config = dict(
    arch='vit',
    model='image classifier',
    dataset='retinal OCT scans (Kermany 2017)',
    train_examples=98430,
    image_size=40,
    crop_scale_min=0.7,
    horizontal_flip=True,
    translate=0.12,
    targets=['finding'],
    num_classes=4,
    norm='layernorm',
    norm_position='pre',
    hidden_act='gelu',
    mlp_ratio=2,
    head_dim=16,
    fused_qkv=True,
    bias='all',
    qk_norm=False,
    parallel_block=False,
    inner_norm=False,
    patch_size=[4, 4],
    conv_stem=False,
    layers=12,
    width=384,
    positions='learned',
    pooling='class_token',
    mixing='cutmix',
    loss='cross_entropy',
    init='kaiming_normal',
    residual_init='none',
    optimizer='adamw',
    learning_rate=0.0012,
    beta1=0.9,
    beta2=0.98,
    eps=1e-06,
    max_grad_norm=1.0,
    max_steps=17000,
    batch_size=128,
    epochs=22.1,
    lr_schedule='step',
    warmup_steps=850,
    weight_decay=0.2,
)
Rows from block 6 of a small image classifier, named by matrix and row number. Rows with one number belong to one neuron. Each number is 200 + 40 x the weight over its row's rms, rounded and kept within 0 to 999. All counts start at 0. After the name is the row's rms in percent of the matrix's.
After each neuron's rows are labels from the 100 images, of 14976, where the neuron reaches its highest value: "top examples" is what is common among them. Only what is clearly more common there than usual is listed. The data: retinal OCT scans (Kermany 2017).
# fc1: MLP up (model.blocks.6.mlp.fc1.weight, 768x384), inputs 96-191
# fc2: MLP down (model.blocks.6.mlp.fc2.weight, 384x768, transposed), outputs 96-191

fc1.645,150,114,198,323,201,229,198,198,321,179,183,108,192,161,163,214,139,201,169,192,172,235,204,179,195,227,187,82,129,82,221,214,175,183,201,220,234,175,302,205,160,205,193,229,177,228,163,191,174,195,190,190,188,217,163,180,207,204,246,177,172,205,189,215,190,189,157,184,183,188,229,235,192,149,176,156,169,246,190,172,180,175,212,186,216,225,202,267,127,250,194,202,264,194,167,189,178
fc2.645,110,179,202,208,224,187,203,204,245,194,221,367,230,219,209,224,225,219,189,216,190,210,183,172,185,253,271,176,183,151,148,154,240,214,142,207,174,232,40,209,193,221,203,194,272,129,210,206,190,232,184,187,218,220,197,240,177,175,202,233,224,210,247,163,213,184,199,212,186,187,191,131,255,251,208,218,256,213,201,258,246,228,199,208,207,201,165,222,135,200,230,180,218,230,172,232,235
top examples: finding: choroidal neovascularization

fc1.379,106,189,258,0,180,173,167,240,177,178,186,122,188,227,179,193,138,147,220,226,227,188,234,186,252,174,206,236,222,297,135,215,190,213,190,210,238,207,245,193,253,249,186,233,241,205,157,183,194,210,214,235,246,205,149,173,202,213,183,127,175,229,192,224,242,256,242,201,202,192,212,166,185,234,209,183,177,162,213,245,235,203,217,233,232,160,192,151,211,192,146,169,169,169,206,209,211
fc2.379,114,170,182,111,186,217,201,140,238,205,238,414,199,208,208,185,241,241,183,201,198,220,164,198,189,208,202,226,193,129,235,173,213,215,225,184,154,207,0,213,196,192,202,219,212,227,182,195,159,161,186,266,158,213,195,213,229,162,231,253,200,207,207,200,173,166,158,189,185,250,186,262,231,204,199,208,198,218,241,211,191,222,204,185,219,187,234,229,223,229,193,190,191,250,269,246,240
top examples: finding: normal

fc1.385,053,137,185,194,243,131,167,182,145,226,206,172,183,167,200,165,125,182,206,172,138,209,297,205,197,157,221,273,227,201,210,201,188,226,203,297,203,203,160,198,171,233,227,157,208,173,111,271,262,191,177,234,245,197,139,155,207,189,208,242,190,215,247,163,129,206,130,287,207,238,154,195,151,232,208,189,126,157,221,254,211,226,160,215,183,101,199,254,84,143,111,179,173,203,220,213,227
fc2.385,048,241,215,248,192,205,207,285,214,161,201,187,192,276,237,261,210,226,206,271,221,230,137,183,217,215,253,230,149,239,216,200,144,152,222,195,166,187,181,243,224,169,223,237,165,242,193,156,211,153,218,162,281,223,281,221,202,169,268,180,195,121,194,178,263,188,217,164,177,173,206,187,191,162,125,227,144,147,173,186,198,195,190,160,202,284,184,182,244,147,206,191,182,208,156,213,165
top examples: finding: normal

fc1.178,048,216,95,150,228,268,300,125,140,200,239,204,201,159,143,240,218,248,196,219,269,166,232,231,175,257,164,204,249,188,187,174,147,186,198,225,100,236,203,159,162,259,246,183,252,178,233,182,111,178,218,238,194,234,266,246,205,217,215,165,180,246,125,266,262,146,161,184,244,152,138,221,275,187,176,247,208,155,227,268,166,210,208,227,173,250,217,175,231,228,189,217,224,193,203,230,217
fc2.178,037,220,200,261,181,215,179,202,141,218,180,266,193,133,159,175,202,211,150,239,214,212,167,147,216,219,233,162,200,287,98,160,248,213,226,252,207,191,196,137,228,179,226,181,198,159,208,228,263,236,192,180,236,172,215,188,149,197,145,259,140,197,286,163,169,162,177,249,229,245,276,182,106,166,280,211,307,244,168,228,212,216,198,164,170,226,150,222,187,228,162,137,223,144,180,147,180
top examples: finding: normal

fc1.678,133,151,224,245,257,146,173,238,244,173,194,232,197,214,175,223,184,201,167,264,178,272,140,145,238,226,192,239,227,218,176,188,213,243,244,217,249,227,156,187,246,183,222,194,293,163,184,198,195,250,145,232,237,230,226,240,167,218,119,209,201,258,185,178,175,191,161,208,127,215,174,159,197,258,251,165,185,145,190,279,233,203,161,177,214,193,173,198,198,113,231,156,219,231,213,276,230
fc2.678,139,227,180,209,150,191,219,186,166,237,258,514,169,240,224,216,192,161,243,150,223,173,212,247,155,166,223,167,213,187,256,205,176,248,184,193,151,171,0,171,193,239,167,207,156,242,199,186,192,223,184,183,164,187,180,165,208,133,177,248,222,188,177,213,189,218,240,218,228,252,153,270,166,150,232,232,196,212,219,238,226,196,203,194,249,159,225,224,170,206,218,203,156,190,260,223,241
top examples: finding: choroidal neovascularization

fc1.539,165,279,186,40,212,192,209,196,83,210,195,167,204,267,216,236,232,224,209,243,266,164,239,226,178,198,242,231,224,259,197,230,203,165,176,220,152,200,222,201,253,164,216,171,173,180,198,225,260,226,227,161,200,172,283,229,226,179,204,192,193,192,227,207,215,166,225,183,239,164,144,214,183,223,205,253,191,205,204,223,223,181,217,170,184,237,210,131,259,144,224,193,131,200,204,236,219
fc2.539,177,110,232,211,198,195,204,223,323,185,212,333,208,148,217,191,171,197,238,177,186,267,180,160,246,193,151,206,176,108,233,203,207,232,223,242,259,229,38,206,135,243,191,209,193,230,164,209,126,193,196,229,192,269,163,183,184,223,180,247,211,223,170,217,157,211,118,211,151,237,225,192,203,186,245,156,154,210,210,205,211,218,154,207,204,189,194,212,174,244,169,208,271,207,213,239,214
top examples: finding: normal

fc1.238,156,160,182,349,258,215,183,138,289,159,194,152,209,142,187,175,201,230,170,203,181,258,167,143,216,241,172,123,195,54,229,241,209,203,227,228,246,183,243,150,142,149,226,187,237,185,126,259,149,198,169,213,185,248,193,159,179,178,166,192,116,182,286,179,91,176,175,205,159,201,189,225,194,201,208,176,234,171,211,244,199,202,224,234,153,185,202,282,154,187,200,199,200,179,161,223,212
fc2.238,137,219,182,286,204,173,212,256,193,199,216,432,213,241,229,197,225,217,199,209,223,200,213,205,201,208,271,186,181,166,174,168,230,193,189,230,152,194,5,229,230,203,186,201,240,189,206,178,237,201,174,142,268,211,247,255,203,210,226,182,198,177,215,197,242,184,227,201,192,195,200,141,184,234,219,236,205,241,161,236,263,209,208,237,243,241,200,182,156,193,223,203,210,203,162,226,208
top examples: finding: choroidal neovascularization

fc1.394,189,331,134,89,269,118,263,222,136,149,182,169,268,206,217,247,235,182,149,230,234,211,184,196,204,246,183,251,179,162,237,224,211,189,231,213,198,163,228,139,255,192,204,255,212,211,212,153,243,226,138,121,191,241,178,164,218,216,241,194,200,200,199,197,142,185,177,213,156,236,241,220,207,140,190,177,237,232,202,195,206,214,208,235,154,263,179,149,149,221,252,198,229,202,176,277,275
fc2.394,125,105,292,106,192,202,157,219,297,225,176,113,226,166,150,222,162,148,216,163,186,186,208,226,198,203,150,118,220,234,148,199,252,212,179,196,265,236,253,220,150,201,207,190,178,172,191,216,140,214,218,234,204,285,152,191,147,169,206,247,229,275,182,181,239,207,194,171,221,196,240,160,213,187,231,137,221,192,195,223,202,195,199,199,228,156,138,240,142,175,197,188,299,168,203,196,222
top examples: finding: normal

fc1.315,131,252,185,0,198,181,205,206,98,221,199,160,191,285,259,223,273,179,194,228,234,207,203,202,209,178,227,246,230,285,220,181,182,199,213,230,173,174,238,154,240,169,215,172,207,209,206,227,274,221,166,144,204,162,257,227,227,171,185,232,191,192,180,208,183,151,196,134,211,216,143,228,165,190,208,228,241,205,196,245,204,165,188,159,196,218,196,160,234,159,215,193,171,190,234,251,226
fc2.315,128,120,242,188,216,219,178,209,313,185,222,331,209,149,199,206,146,184,236,177,181,260,194,174,245,240,169,179,189,89,212,200,219,191,215,237,252,256,30,195,130,197,214,186,220,209,173,231,141,197,216,237,190,271,183,212,175,202,184,247,234,207,171,186,170,199,116,223,178,202,206,195,212,197,239,161,164,193,221,233,195,216,156,194,206,181,173,216,191,224,183,213,273,201,205,252,216
top examples: finding: normal

fc1.347,174,165,237,308,177,232,190,150,284,175,186,134,192,186,117,235,122,227,178,213,182,199,192,199,184,190,125,109,158,77,194,245,159,185,228,190,237,178,289,227,140,232,165,239,169,238,152,186,171,192,213,219,179,228,147,145,192,200,266,183,160,196,179,246,209,198,187,141,190,221,225,242,239,145,178,157,159,200,210,191,157,167,244,150,272,213,231,273,170,219,215,230,248,144,210,190,184
fc2.347,145,212,215,223,276,224,168,241,268,172,185,363,224,207,233,213,211,184,175,207,192,199,212,187,220,265,239,172,188,178,176,180,233,206,180,246,210,223,40,206,188,202,205,209,270,143,228,248,226,251,224,175,210,219,214,257,154,210,200,226,228,207,220,150,221,185,212,232,188,158,202,105,246,231,210,207,230,228,185,225,206,229,191,237,184,218,121,206,182,212,237,181,258,226,158,218,242
top examples: finding: choroidal neovascularization

fc1.543,152,140,198,373,265,252,185,154,288,162,216,164,204,136,176,156,193,204,164,171,175,258,154,161,229,236,189,114,220,60,222,235,221,205,244,245,236,186,252,131,148,171,236,183,234,205,156,214,152,195,168,178,172,271,174,173,205,161,176,188,178,185,234,213,108,184,173,208,146,200,208,230,151,157,202,182,215,143,193,221,205,168,185,236,156,225,207,275,143,215,196,202,185,189,188,244,218
fc2.543,135,225,192,288,210,169,220,249,207,199,201,405,232,213,244,208,241,224,213,233,230,200,232,187,190,243,283,188,192,171,157,179,226,185,170,217,164,206,29,223,225,187,204,183,248,162,219,193,226,215,172,161,260,207,236,257,187,198,218,179,199,195,252,192,229,191,242,226,205,166,192,141,211,248,210,206,236,244,170,236,276,204,221,238,220,216,179,172,151,194,216,192,222,223,150,218,214
top examples: finding: choroidal neovascularization

fc1.321,048,221,182,175,116,256,253,171,82,222,140,196,220,174,170,171,257,208,239,162,242,257,177,209,175,231,258,147,213,150,195,208,145,239,194,263,171,208,201,168,155,222,201,229,210,283,206,135,204,114,242,171,209,141,274,202,236,213,219,212,264,219,184,193,196,164,97,185,305,172,214,238,253,175,206,252,188,209,204,138,247,159,247,229,203,268,220,242,150,173,152,207,249,181,217,176,172
fc2.321,035,109,270,197,200,236,202,211,245,127,194,166,218,171,160,204,149,249,176,172,142,218,209,191,192,160,200,235,229,153,194,192,248,161,155,234,199,245,227,192,185,181,228,193,238,152,174,246,243,296,248,177,233,216,196,253,203,220,159,231,173,228,209,214,158,208,229,241,152,214,186,165,211,155,164,201,182,255,243,220,225,268,147,257,149,213,132,157,235,173,208,188,229,183,266,205,133
top examples: finding: normal

fc1.176,105,197,226,324,208,219,169,117,287,199,248,132,193,137,152,205,190,225,183,215,164,207,113,172,209,217,216,152,150,74,213,214,185,220,190,224,249,192,252,174,185,171,238,156,221,186,140,242,136,178,166,235,185,237,157,160,197,193,185,183,127,283,294,194,133,203,190,234,168,184,207,188,136,164,212,173,250,180,211,241,185,143,237,195,186,192,218,286,175,210,187,196,197,135,158,237,218
fc2.176,095,234,161,279,258,209,212,283,215,154,194,327,227,230,259,196,219,170,176,190,217,189,216,222,211,227,216,180,195,198,188,203,230,162,209,224,185,209,136,220,223,202,184,215,241,205,236,220,221,209,179,139,251,234,240,241,178,231,208,194,249,176,159,191,208,185,213,197,201,163,192,147,238,223,210,226,200,243,201,184,260,222,152,236,174,263,143,154,174,217,225,210,273,229,167,207,182
top examples: finding: choroidal neovascularization

fc1.638,117,185,213,341,233,208,195,101,227,191,235,145,186,123,143,191,192,239,165,214,154,209,163,168,212,213,185,168,208,46,173,184,182,185,217,204,257,186,256,184,142,179,203,186,216,204,132,225,138,166,157,239,164,247,149,179,165,202,156,175,134,241,300,191,149,215,215,213,142,202,244,212,184,209,242,186,224,151,176,192,227,174,235,249,199,200,202,291,201,228,189,187,155,162,188,282,217
fc2.638,120,209,195,272,252,196,186,293,216,150,174,305,240,206,246,226,207,191,159,211,225,217,231,192,220,233,217,189,213,191,192,194,221,107,200,261,177,190,80,227,212,179,221,206,239,194,228,203,224,217,208,134,268,217,255,230,183,225,238,184,231,194,175,210,223,182,202,226,185,169,214,113,223,193,211,224,207,245,164,209,240,211,169,220,181,250,154,158,185,204,235,238,275,216,167,217,198
top examples: finding: choroidal neovascularization

fc1.500,184,144,236,294,160,251,142,143,225,192,222,217,191,213,117,262,186,235,188,203,166,188,153,184,170,255,184,182,231,86,206,196,183,238,233,192,225,194,208,210,147,181,207,163,187,156,155,262,195,215,244,260,157,251,163,181,157,181,184,240,161,236,238,197,172,159,172,152,203,170,183,199,195,196,153,157,198,162,232,264,198,193,217,162,229,187,146,260,250,156,202,187,223,205,220,248,230
fc2.500,198,188,197,243,266,239,181,274,220,164,147,390,221,210,239,225,195,188,169,182,239,202,248,232,244,200,187,197,216,209,192,216,235,127,207,226,215,194,41,221,217,157,230,215,224,199,206,235,231,205,236,141,240,227,236,233,199,238,257,154,233,172,159,221,215,201,191,193,209,171,229,156,229,160,201,210,199,223,208,175,214,248,187,208,189,257,157,140,229,189,197,241,240,203,212,193,162
top examples: finding: choroidal neovascularization

fc1.624,162,299,181,57,231,190,189,180,71,219,231,166,169,273,251,243,245,183,203,207,242,196,199,203,173,192,237,231,260,267,193,227,203,172,180,210,149,194,218,180,293,192,204,137,143,195,205,220,254,224,222,147,179,147,247,222,231,175,170,197,170,189,219,229,181,178,280,177,224,153,191,233,198,209,209,250,190,187,195,231,211,147,226,161,202,200,189,152,277,169,206,196,121,165,232,229,217
fc2.624,160,106,244,214,206,207,190,238,334,175,202,302,234,139,194,196,154,175,233,177,182,275,189,150,256,210,145,177,160,127,231,223,221,203,225,256,261,209,67,213,125,235,210,205,203,220,164,213,122,207,203,228,202,289,178,186,174,223,197,247,218,222,175,206,146,205,100,213,157,231,241,172,196,186,238,153,170,186,197,209,209,205,139,200,224,201,171,231,185,225,192,211,287,212,199,226,211
top examples: finding: normal

fc1.490,275,172,230,252,155,250,159,173,213,187,206,214,206,226,116,261,161,205,214,178,184,200,185,195,158,281,155,188,240,121,187,204,209,244,207,173,212,179,183,219,146,174,212,169,184,177,170,265,178,221,253,216,152,258,169,205,149,177,208,273,169,231,222,195,192,171,183,121,227,194,181,190,182,187,165,164,204,204,209,248,202,182,221,140,246,200,131,240,251,175,227,178,227,199,214,232,240
fc2.490,244,166,217,231,244,236,191,271,222,165,172,361,203,208,237,244,185,164,176,167,247,200,258,246,234,202,169,207,223,216,193,238,240,122,200,240,213,175,70,227,217,164,232,212,210,201,189,228,210,217,248,127,228,236,209,213,183,200,279,181,226,179,121,235,210,222,187,191,219,174,212,141,227,131,210,202,194,207,228,188,210,245,210,220,207,248,139,148,242,160,195,249,256,194,226,201,169
top examples: finding: choroidal neovascularization; finding: drusen

fc1.61,085,312,144,32,214,138,226,250,125,165,207,81,223,251,279,221,279,147,170,182,198,247,170,185,210,201,217,241,200,228,237,224,244,184,221,247,188,149,233,140,201,184,214,206,203,200,183,202,262,197,174,129,190,210,228,210,192,170,209,214,189,192,255,193,178,172,152,187,184,195,167,190,179,147,215,231,214,197,160,178,193,126,206,202,162,252,173,187,178,243,182,221,202,220,193,212,230
fc2.61,071,112,246,192,222,209,151,193,311,182,212,0,193,167,193,189,176,224,197,196,201,213,173,218,205,213,172,161,190,222,225,206,208,196,195,215,258,221,444,193,140,192,206,180,205,208,173,204,120,204,226,237,218,280,187,218,150,217,179,238,211,204,176,152,194,192,129,180,201,177,191,187,206,206,182,173,153,168,177,215,191,226,206,210,198,173,229,219,159,198,226,208,262,212,216,229,196
top examples: finding: normal

fc1.433,055,266,232,238,188,240,170,134,214,217,204,154,218,141,133,170,227,158,269,129,184,176,229,247,188,145,171,231,162,119,172,215,200,203,140,229,219,175,336,183,156,278,167,214,160,248,186,136,161,193,294,193,182,181,265,170,197,172,190,166,220,184,194,137,173,244,242,208,201,227,203,224,193,163,163,185,217,155,273,132,225,226,199,287,194,182,264,240,186,196,203,235,164,227,220,192,173
fc2.433,070,214,209,199,194,202,190,251,185,170,177,0,231,238,209,204,195,218,156,252,207,175,171,159,208,219,225,200,164,285,196,176,205,151,184,178,185,191,456,237,201,207,224,161,232,188,222,227,224,172,200,182,214,236,255,232,219,220,200,206,158,165,218,199,257,159,178,169,188,166,235,163,208,226,191,218,175,156,96,222,173,222,196,199,173,247,189,175,236,208,238,186,225,190,119,212,191
top examples: finding: choroidal neovascularization

fc1.721,050,83,280,221,139,212,215,242,195,260,195,225,145,145,231,186,181,173,184,202,169,161,220,223,168,162,142,204,218,188,112,169,219,175,67,165,191,216,237,211,216,187,141,218,251,217,171,170,228,231,213,226,271,195,154,200,128,193,133,187,219,208,200,276,199,195,268,249,184,164,126,234,203,143,190,200,154,161,158,204,216,164,245,218,153,167,200,190,178,205,218,162,168,176,224,257,206
fc2.721,035,251,154,178,177,211,186,187,167,177,132,182,167,286,227,186,196,205,193,242,266,239,253,272,182,233,210,166,200,230,240,130,180,149,202,200,180,161,160,270,243,199,243,181,202,219,234,158,219,198,228,195,217,201,291,270,183,200,236,238,275,158,209,167,191,154,210,134,205,221,218,210,264,154,167,260,223,182,186,219,157,182,170,165,247,214,275,228,224,234,282,225,262,220,205,173,180
top examples: finding: normal

fc1.676,159,154,213,347,264,231,168,165,279,165,222,184,198,141,205,148,201,243,173,211,187,242,187,159,222,198,179,127,202,63,206,214,218,190,217,247,242,182,232,140,153,182,240,190,220,193,148,207,132,188,189,183,207,250,186,167,182,186,166,152,151,182,253,218,91,215,170,200,157,186,188,218,168,176,222,175,246,152,223,234,218,188,223,222,158,193,207,284,165,201,210,200,173,198,174,219,195
fc2.676,145,234,184,278,194,160,241,265,196,192,221,388,233,232,222,222,221,250,196,234,246,210,200,176,201,246,272,182,204,185,182,168,212,172,188,215,155,220,31,223,220,195,206,184,242,192,208,166,237,211,171,155,261,206,250,252,202,203,205,210,199,213,232,172,248,182,232,199,218,189,202,158,190,237,200,225,214,248,161,248,260,198,213,217,247,244,189,177,164,210,217,200,206,214,164,224,219
top examples: finding: choroidal neovascularization

fc1.527,159,279,227,7,193,181,208,201,69,262,224,185,178,264,194,195,235,172,204,224,212,194,193,229,180,171,239,254,231,298,168,183,166,233,193,185,144,174,212,197,269,229,178,198,205,213,228,178,250,203,186,212,232,167,245,200,226,181,197,206,190,194,227,214,239,189,283,181,178,238,141,221,202,213,206,219,257,161,190,241,216,162,208,213,191,182,228,156,193,166,193,204,120,230,213,212,179
fc2.527,166,112,207,172,229,239,176,183,310,140,204,369,213,113,215,174,167,210,208,191,194,274,190,143,262,228,190,211,182,121,227,211,210,185,214,252,275,245,0,183,137,182,215,190,215,184,158,232,154,198,223,241,169,226,189,182,196,214,195,240,213,214,197,184,139,215,94,238,167,201,231,212,201,216,232,175,153,193,213,198,189,234,164,206,187,195,193,232,227,238,174,198,243,192,215,243,232
top examples: finding: normal

fc1.731,044,161,258,237,187,257,218,234,229,240,222,231,166,225,183,181,204,123,271,189,217,172,187,115,228,159,251,263,223,185,206,261,202,302,160,222,176,198,201,168,159,320,216,215,186,188,139,241,184,287,215,244,157,203,152,197,177,105,223,165,190,172,238,260,231,181,240,254,136,171,211,153,213,211,213,234,195,202,174,142,183,165,167,171,176,223,214,143,168,193,239,166,189,140,204,187,144
fc2.731,028,139,180,176,256,227,202,167,214,110,256,221,187,222,208,164,204,174,235,170,203,109,219,194,218,229,180,200,207,206,259,239,161,248,243,125,205,205,135,246,207,176,154,148,291,157,236,210,179,172,246,216,205,217,193,178,162,236,259,238,185,181,185,207,195,187,197,220,273,249,197,222,235,161,200,253,189,193,187,241,318,195,176,189,202,218,201,224,187,233,204,125,153,173,245,179,232
top examples: finding: choroidal neovascularization

fc1.217,277,200,264,254,154,166,263,213,130,196,179,160,167,243,149,274,133,203,195,170,257,192,225,224,174,182,127,235,216,139,188,223,178,166,200,216,204,176,267,211,272,213,190,169,190,238,166,129,210,234,193,147,213,189,159,166,240,188,273,219,179,189,144,250,258,176,211,141,260,184,193,248,225,113,171,218,191,237,251,214,187,157,271,136,230,227,217,114,246,160,190,198,218,108,262,168,157
fc2.217,165,176,269,164,164,315,108,156,237,210,170,110,157,154,171,152,184,214,205,228,135,238,187,184,200,174,172,126,175,190,210,186,198,203,205,212,263,249,251,213,138,234,186,192,175,174,210,311,200,184,296,290,131,167,164,182,150,217,195,190,164,215,215,231,239,194,182,191,172,223,237,204,210,233,183,161,208,215,202,158,83,189,183,191,182,151,198,309,253,265,137,162,230,195,187,171,205
top examples: finding: choroidal neovascularization

fc1.49,280,195,259,260,176,172,254,215,144,192,170,161,169,230,135,270,123,187,198,179,247,201,221,233,167,180,128,243,204,128,192,246,180,155,198,214,198,168,260,216,275,232,194,180,164,237,171,143,212,259,192,148,202,193,165,167,230,199,285,212,185,194,148,241,256,218,198,153,260,193,212,231,233,105,173,204,177,233,247,207,189,149,252,132,243,220,215,117,220,168,193,209,253,125,262,150,160
fc2.49,165,182,249,162,177,324,89,192,258,206,156,109,159,156,176,155,190,199,220,214,152,239,172,183,203,171,152,133,169,190,208,185,196,182,208,209,273,261,253,207,122,222,189,205,170,177,205,313,200,176,297,273,136,176,179,172,157,223,198,184,172,209,203,240,247,200,164,182,158,216,219,197,212,220,180,175,197,213,202,158,88,195,199,200,188,180,197,305,269,237,142,169,247,195,175,194,202
top examples: finding: choroidal neovascularization; finding: drusen

fc1.377,291,168,268,261,154,189,237,221,181,205,171,160,171,234,150,270,117,184,197,184,253,210,226,244,185,175,102,210,193,123,188,250,171,156,232,210,224,163,245,242,250,243,191,206,156,243,154,155,197,255,216,168,214,186,156,147,239,224,303,197,199,203,133,257,269,228,180,145,260,200,225,236,251,104,186,212,149,208,242,180,190,166,262,136,240,233,197,133,226,185,189,219,265,136,254,152,165
fc2.377,171,184,236,167,181,319,100,187,261,206,175,182,143,183,195,161,192,207,211,242,132,218,169,184,185,173,183,130,138,191,203,189,190,202,188,206,269,270,190,218,130,253,189,224,193,178,213,306,208,195,296,271,129,171,172,180,168,214,192,185,190,210,221,227,263,213,174,198,164,216,227,175,220,234,200,184,203,216,197,168,95,215,185,183,192,165,187,294,258,245,147,165,256,214,153,184,196
top examples: finding: choroidal neovascularization; finding: drusen

fc1.690,151,275,193,0,200,181,224,188,96,207,219,160,170,268,258,224,251,162,200,227,236,183,219,216,187,183,250,262,248,273,235,199,186,225,204,223,160,193,229,169,291,186,221,176,178,172,196,214,263,200,190,178,167,157,234,194,240,191,146,221,193,161,195,224,155,175,238,176,220,209,151,227,163,197,228,265,231,184,194,226,205,159,185,190,192,216,201,163,278,174,176,207,131,186,230,234,239
fc2.690,149,111,245,190,217,212,173,228,314,166,208,311,231,146,192,190,161,189,222,170,184,273,181,159,235,241,159,176,171,121,231,214,207,213,215,261,251,232,39,209,129,208,215,190,203,214,170,219,138,208,204,217,206,272,186,195,166,219,181,251,210,219,169,185,149,199,105,212,158,197,224,175,217,210,239,169,167,189,207,220,208,218,156,195,213,188,170,232,178,221,191,212,296,202,196,228,214
top examples: finding: normal

fc1.356,121,134,202,273,267,182,174,204,274,130,199,176,195,172,153,258,186,216,196,258,149,247,163,84,261,214,204,253,246,188,163,179,222,203,234,193,224,250,218,125,181,220,209,184,256,135,178,203,188,214,134,254,185,231,209,224,143,177,161,196,193,277,190,161,163,191,152,208,127,192,181,145,224,224,180,182,199,193,242,243,225,195,192,204,225,192,132,176,175,168,203,153,199,225,206,298,207
fc2.356,121,232,206,212,159,193,213,202,150,241,234,500,176,256,232,190,209,141,223,161,226,166,235,299,160,158,223,187,163,211,238,206,157,212,228,204,138,163,0,224,224,210,169,224,153,281,220,201,198,212,205,179,208,180,214,168,228,168,203,231,219,171,186,260,219,176,230,206,231,256,158,251,186,168,218,250,199,234,193,217,200,166,194,161,244,179,254,198,190,200,202,232,165,169,226,180,224
top examples: finding: choroidal neovascularization

fc1.316,164,171,254,345,217,206,173,122,281,174,214,148,197,142,115,195,153,253,170,235,187,227,147,164,212,195,138,119,184,54,213,224,164,201,235,206,240,211,233,168,132,188,176,204,190,201,128,180,107,172,175,224,166,228,157,159,210,194,214,199,142,198,246,216,148,200,191,178,158,208,212,260,188,160,210,151,196,169,219,183,188,186,219,206,220,188,225,252,148,211,179,228,190,175,175,227,204
fc2.316,164,206,211,273,253,202,169,245,225,177,182,384,241,203,244,208,220,196,184,183,194,208,233,191,214,251,244,184,205,154,159,174,239,165,157,247,190,214,28,230,201,175,220,208,256,150,229,215,223,227,210,150,236,220,227,275,159,212,211,212,230,208,207,169,233,192,215,228,200,140,208,104,240,246,208,213,234,237,182,209,245,209,198,245,193,236,148,189,165,184,211,195,258,219,180,225,210
top examples: finding: choroidal neovascularization

fc1.593,118,139,209,257,258,142,186,213,267,189,229,186,214,195,158,214,195,175,187,264,165,298,149,153,263,229,178,260,251,201,172,168,235,208,178,221,240,184,198,169,208,181,177,173,212,134,173,221,189,236,171,220,205,223,224,217,208,204,150,220,201,250,174,175,175,211,172,221,101,193,165,147,213,238,238,161,179,126,209,283,223,196,143,235,198,199,151,181,197,106,234,160,227,259,242,304,228
fc2.593,123,243,196,190,151,177,229,182,141,233,235,515,185,249,202,244,220,187,256,168,230,162,205,250,140,173,213,191,205,204,230,180,177,218,203,212,168,210,0,215,187,228,167,219,140,251,217,181,213,225,183,195,178,178,201,194,208,145,187,248,205,204,206,240,202,185,245,207,241,244,178,255,171,158,234,247,215,240,183,248,222,156,207,157,260,182,224,204,176,221,200,193,162,165,235,177,225
top examples: finding: choroidal neovascularization

fc1.39,142,168,179,371,254,236,152,162,287,152,237,129,219,121,205,178,189,183,175,166,159,250,181,147,238,224,191,129,174,89,233,205,220,186,212,260,233,182,287,147,136,151,201,194,209,226,165,215,152,184,169,165,211,233,174,180,199,192,157,195,137,194,226,192,100,201,165,207,164,216,203,203,150,199,216,187,213,174,200,203,199,168,223,243,166,208,222,282,173,239,182,193,228,173,165,240,224
fc2.39,110,211,207,286,220,162,222,228,203,181,198,368,243,231,227,210,226,249,187,218,225,203,223,180,210,217,260,196,200,166,184,173,230,198,203,185,176,227,44,215,223,210,182,195,267,167,211,184,207,227,197,160,267,227,257,254,210,206,215,192,196,183,222,171,241,177,226,216,194,170,208,166,225,250,196,222,228,218,168,228,286,216,193,221,224,228,208,168,136,190,202,205,221,231,157,213,207
top examples: finding: choroidal neovascularization

fc1.270,224,242,208,304,247,216,162,132,240,174,186,182,165,186,190,205,203,202,153,255,133,176,162,176,228,202,195,156,213,69,210,256,277,194,209,213,245,224,239,177,168,180,252,196,204,116,201,244,200,246,195,248,117,226,185,193,205,214,145,199,168,176,278,202,128,193,212,162,208,158,185,150,201,265,199,200,219,182,201,183,151,203,180,145,122,178,192,271,162,194,213,146,182,215,163,229,205
fc2.270,186,169,177,216,212,163,255,250,194,215,233,361,222,235,239,238,192,197,196,157,297,195,248,276,195,187,208,208,199,228,236,220,194,119,222,205,138,140,45,204,258,182,231,156,204,257,180,151,197,224,169,116,257,220,245,196,288,182,268,190,202,146,121,265,202,219,166,194,216,176,177,245,180,108,194,242,195,207,206,243,259,239,220,180,227,254,203,143,169,140,199,255,195,214,221,235,205
top examples: finding: choroidal neovascularization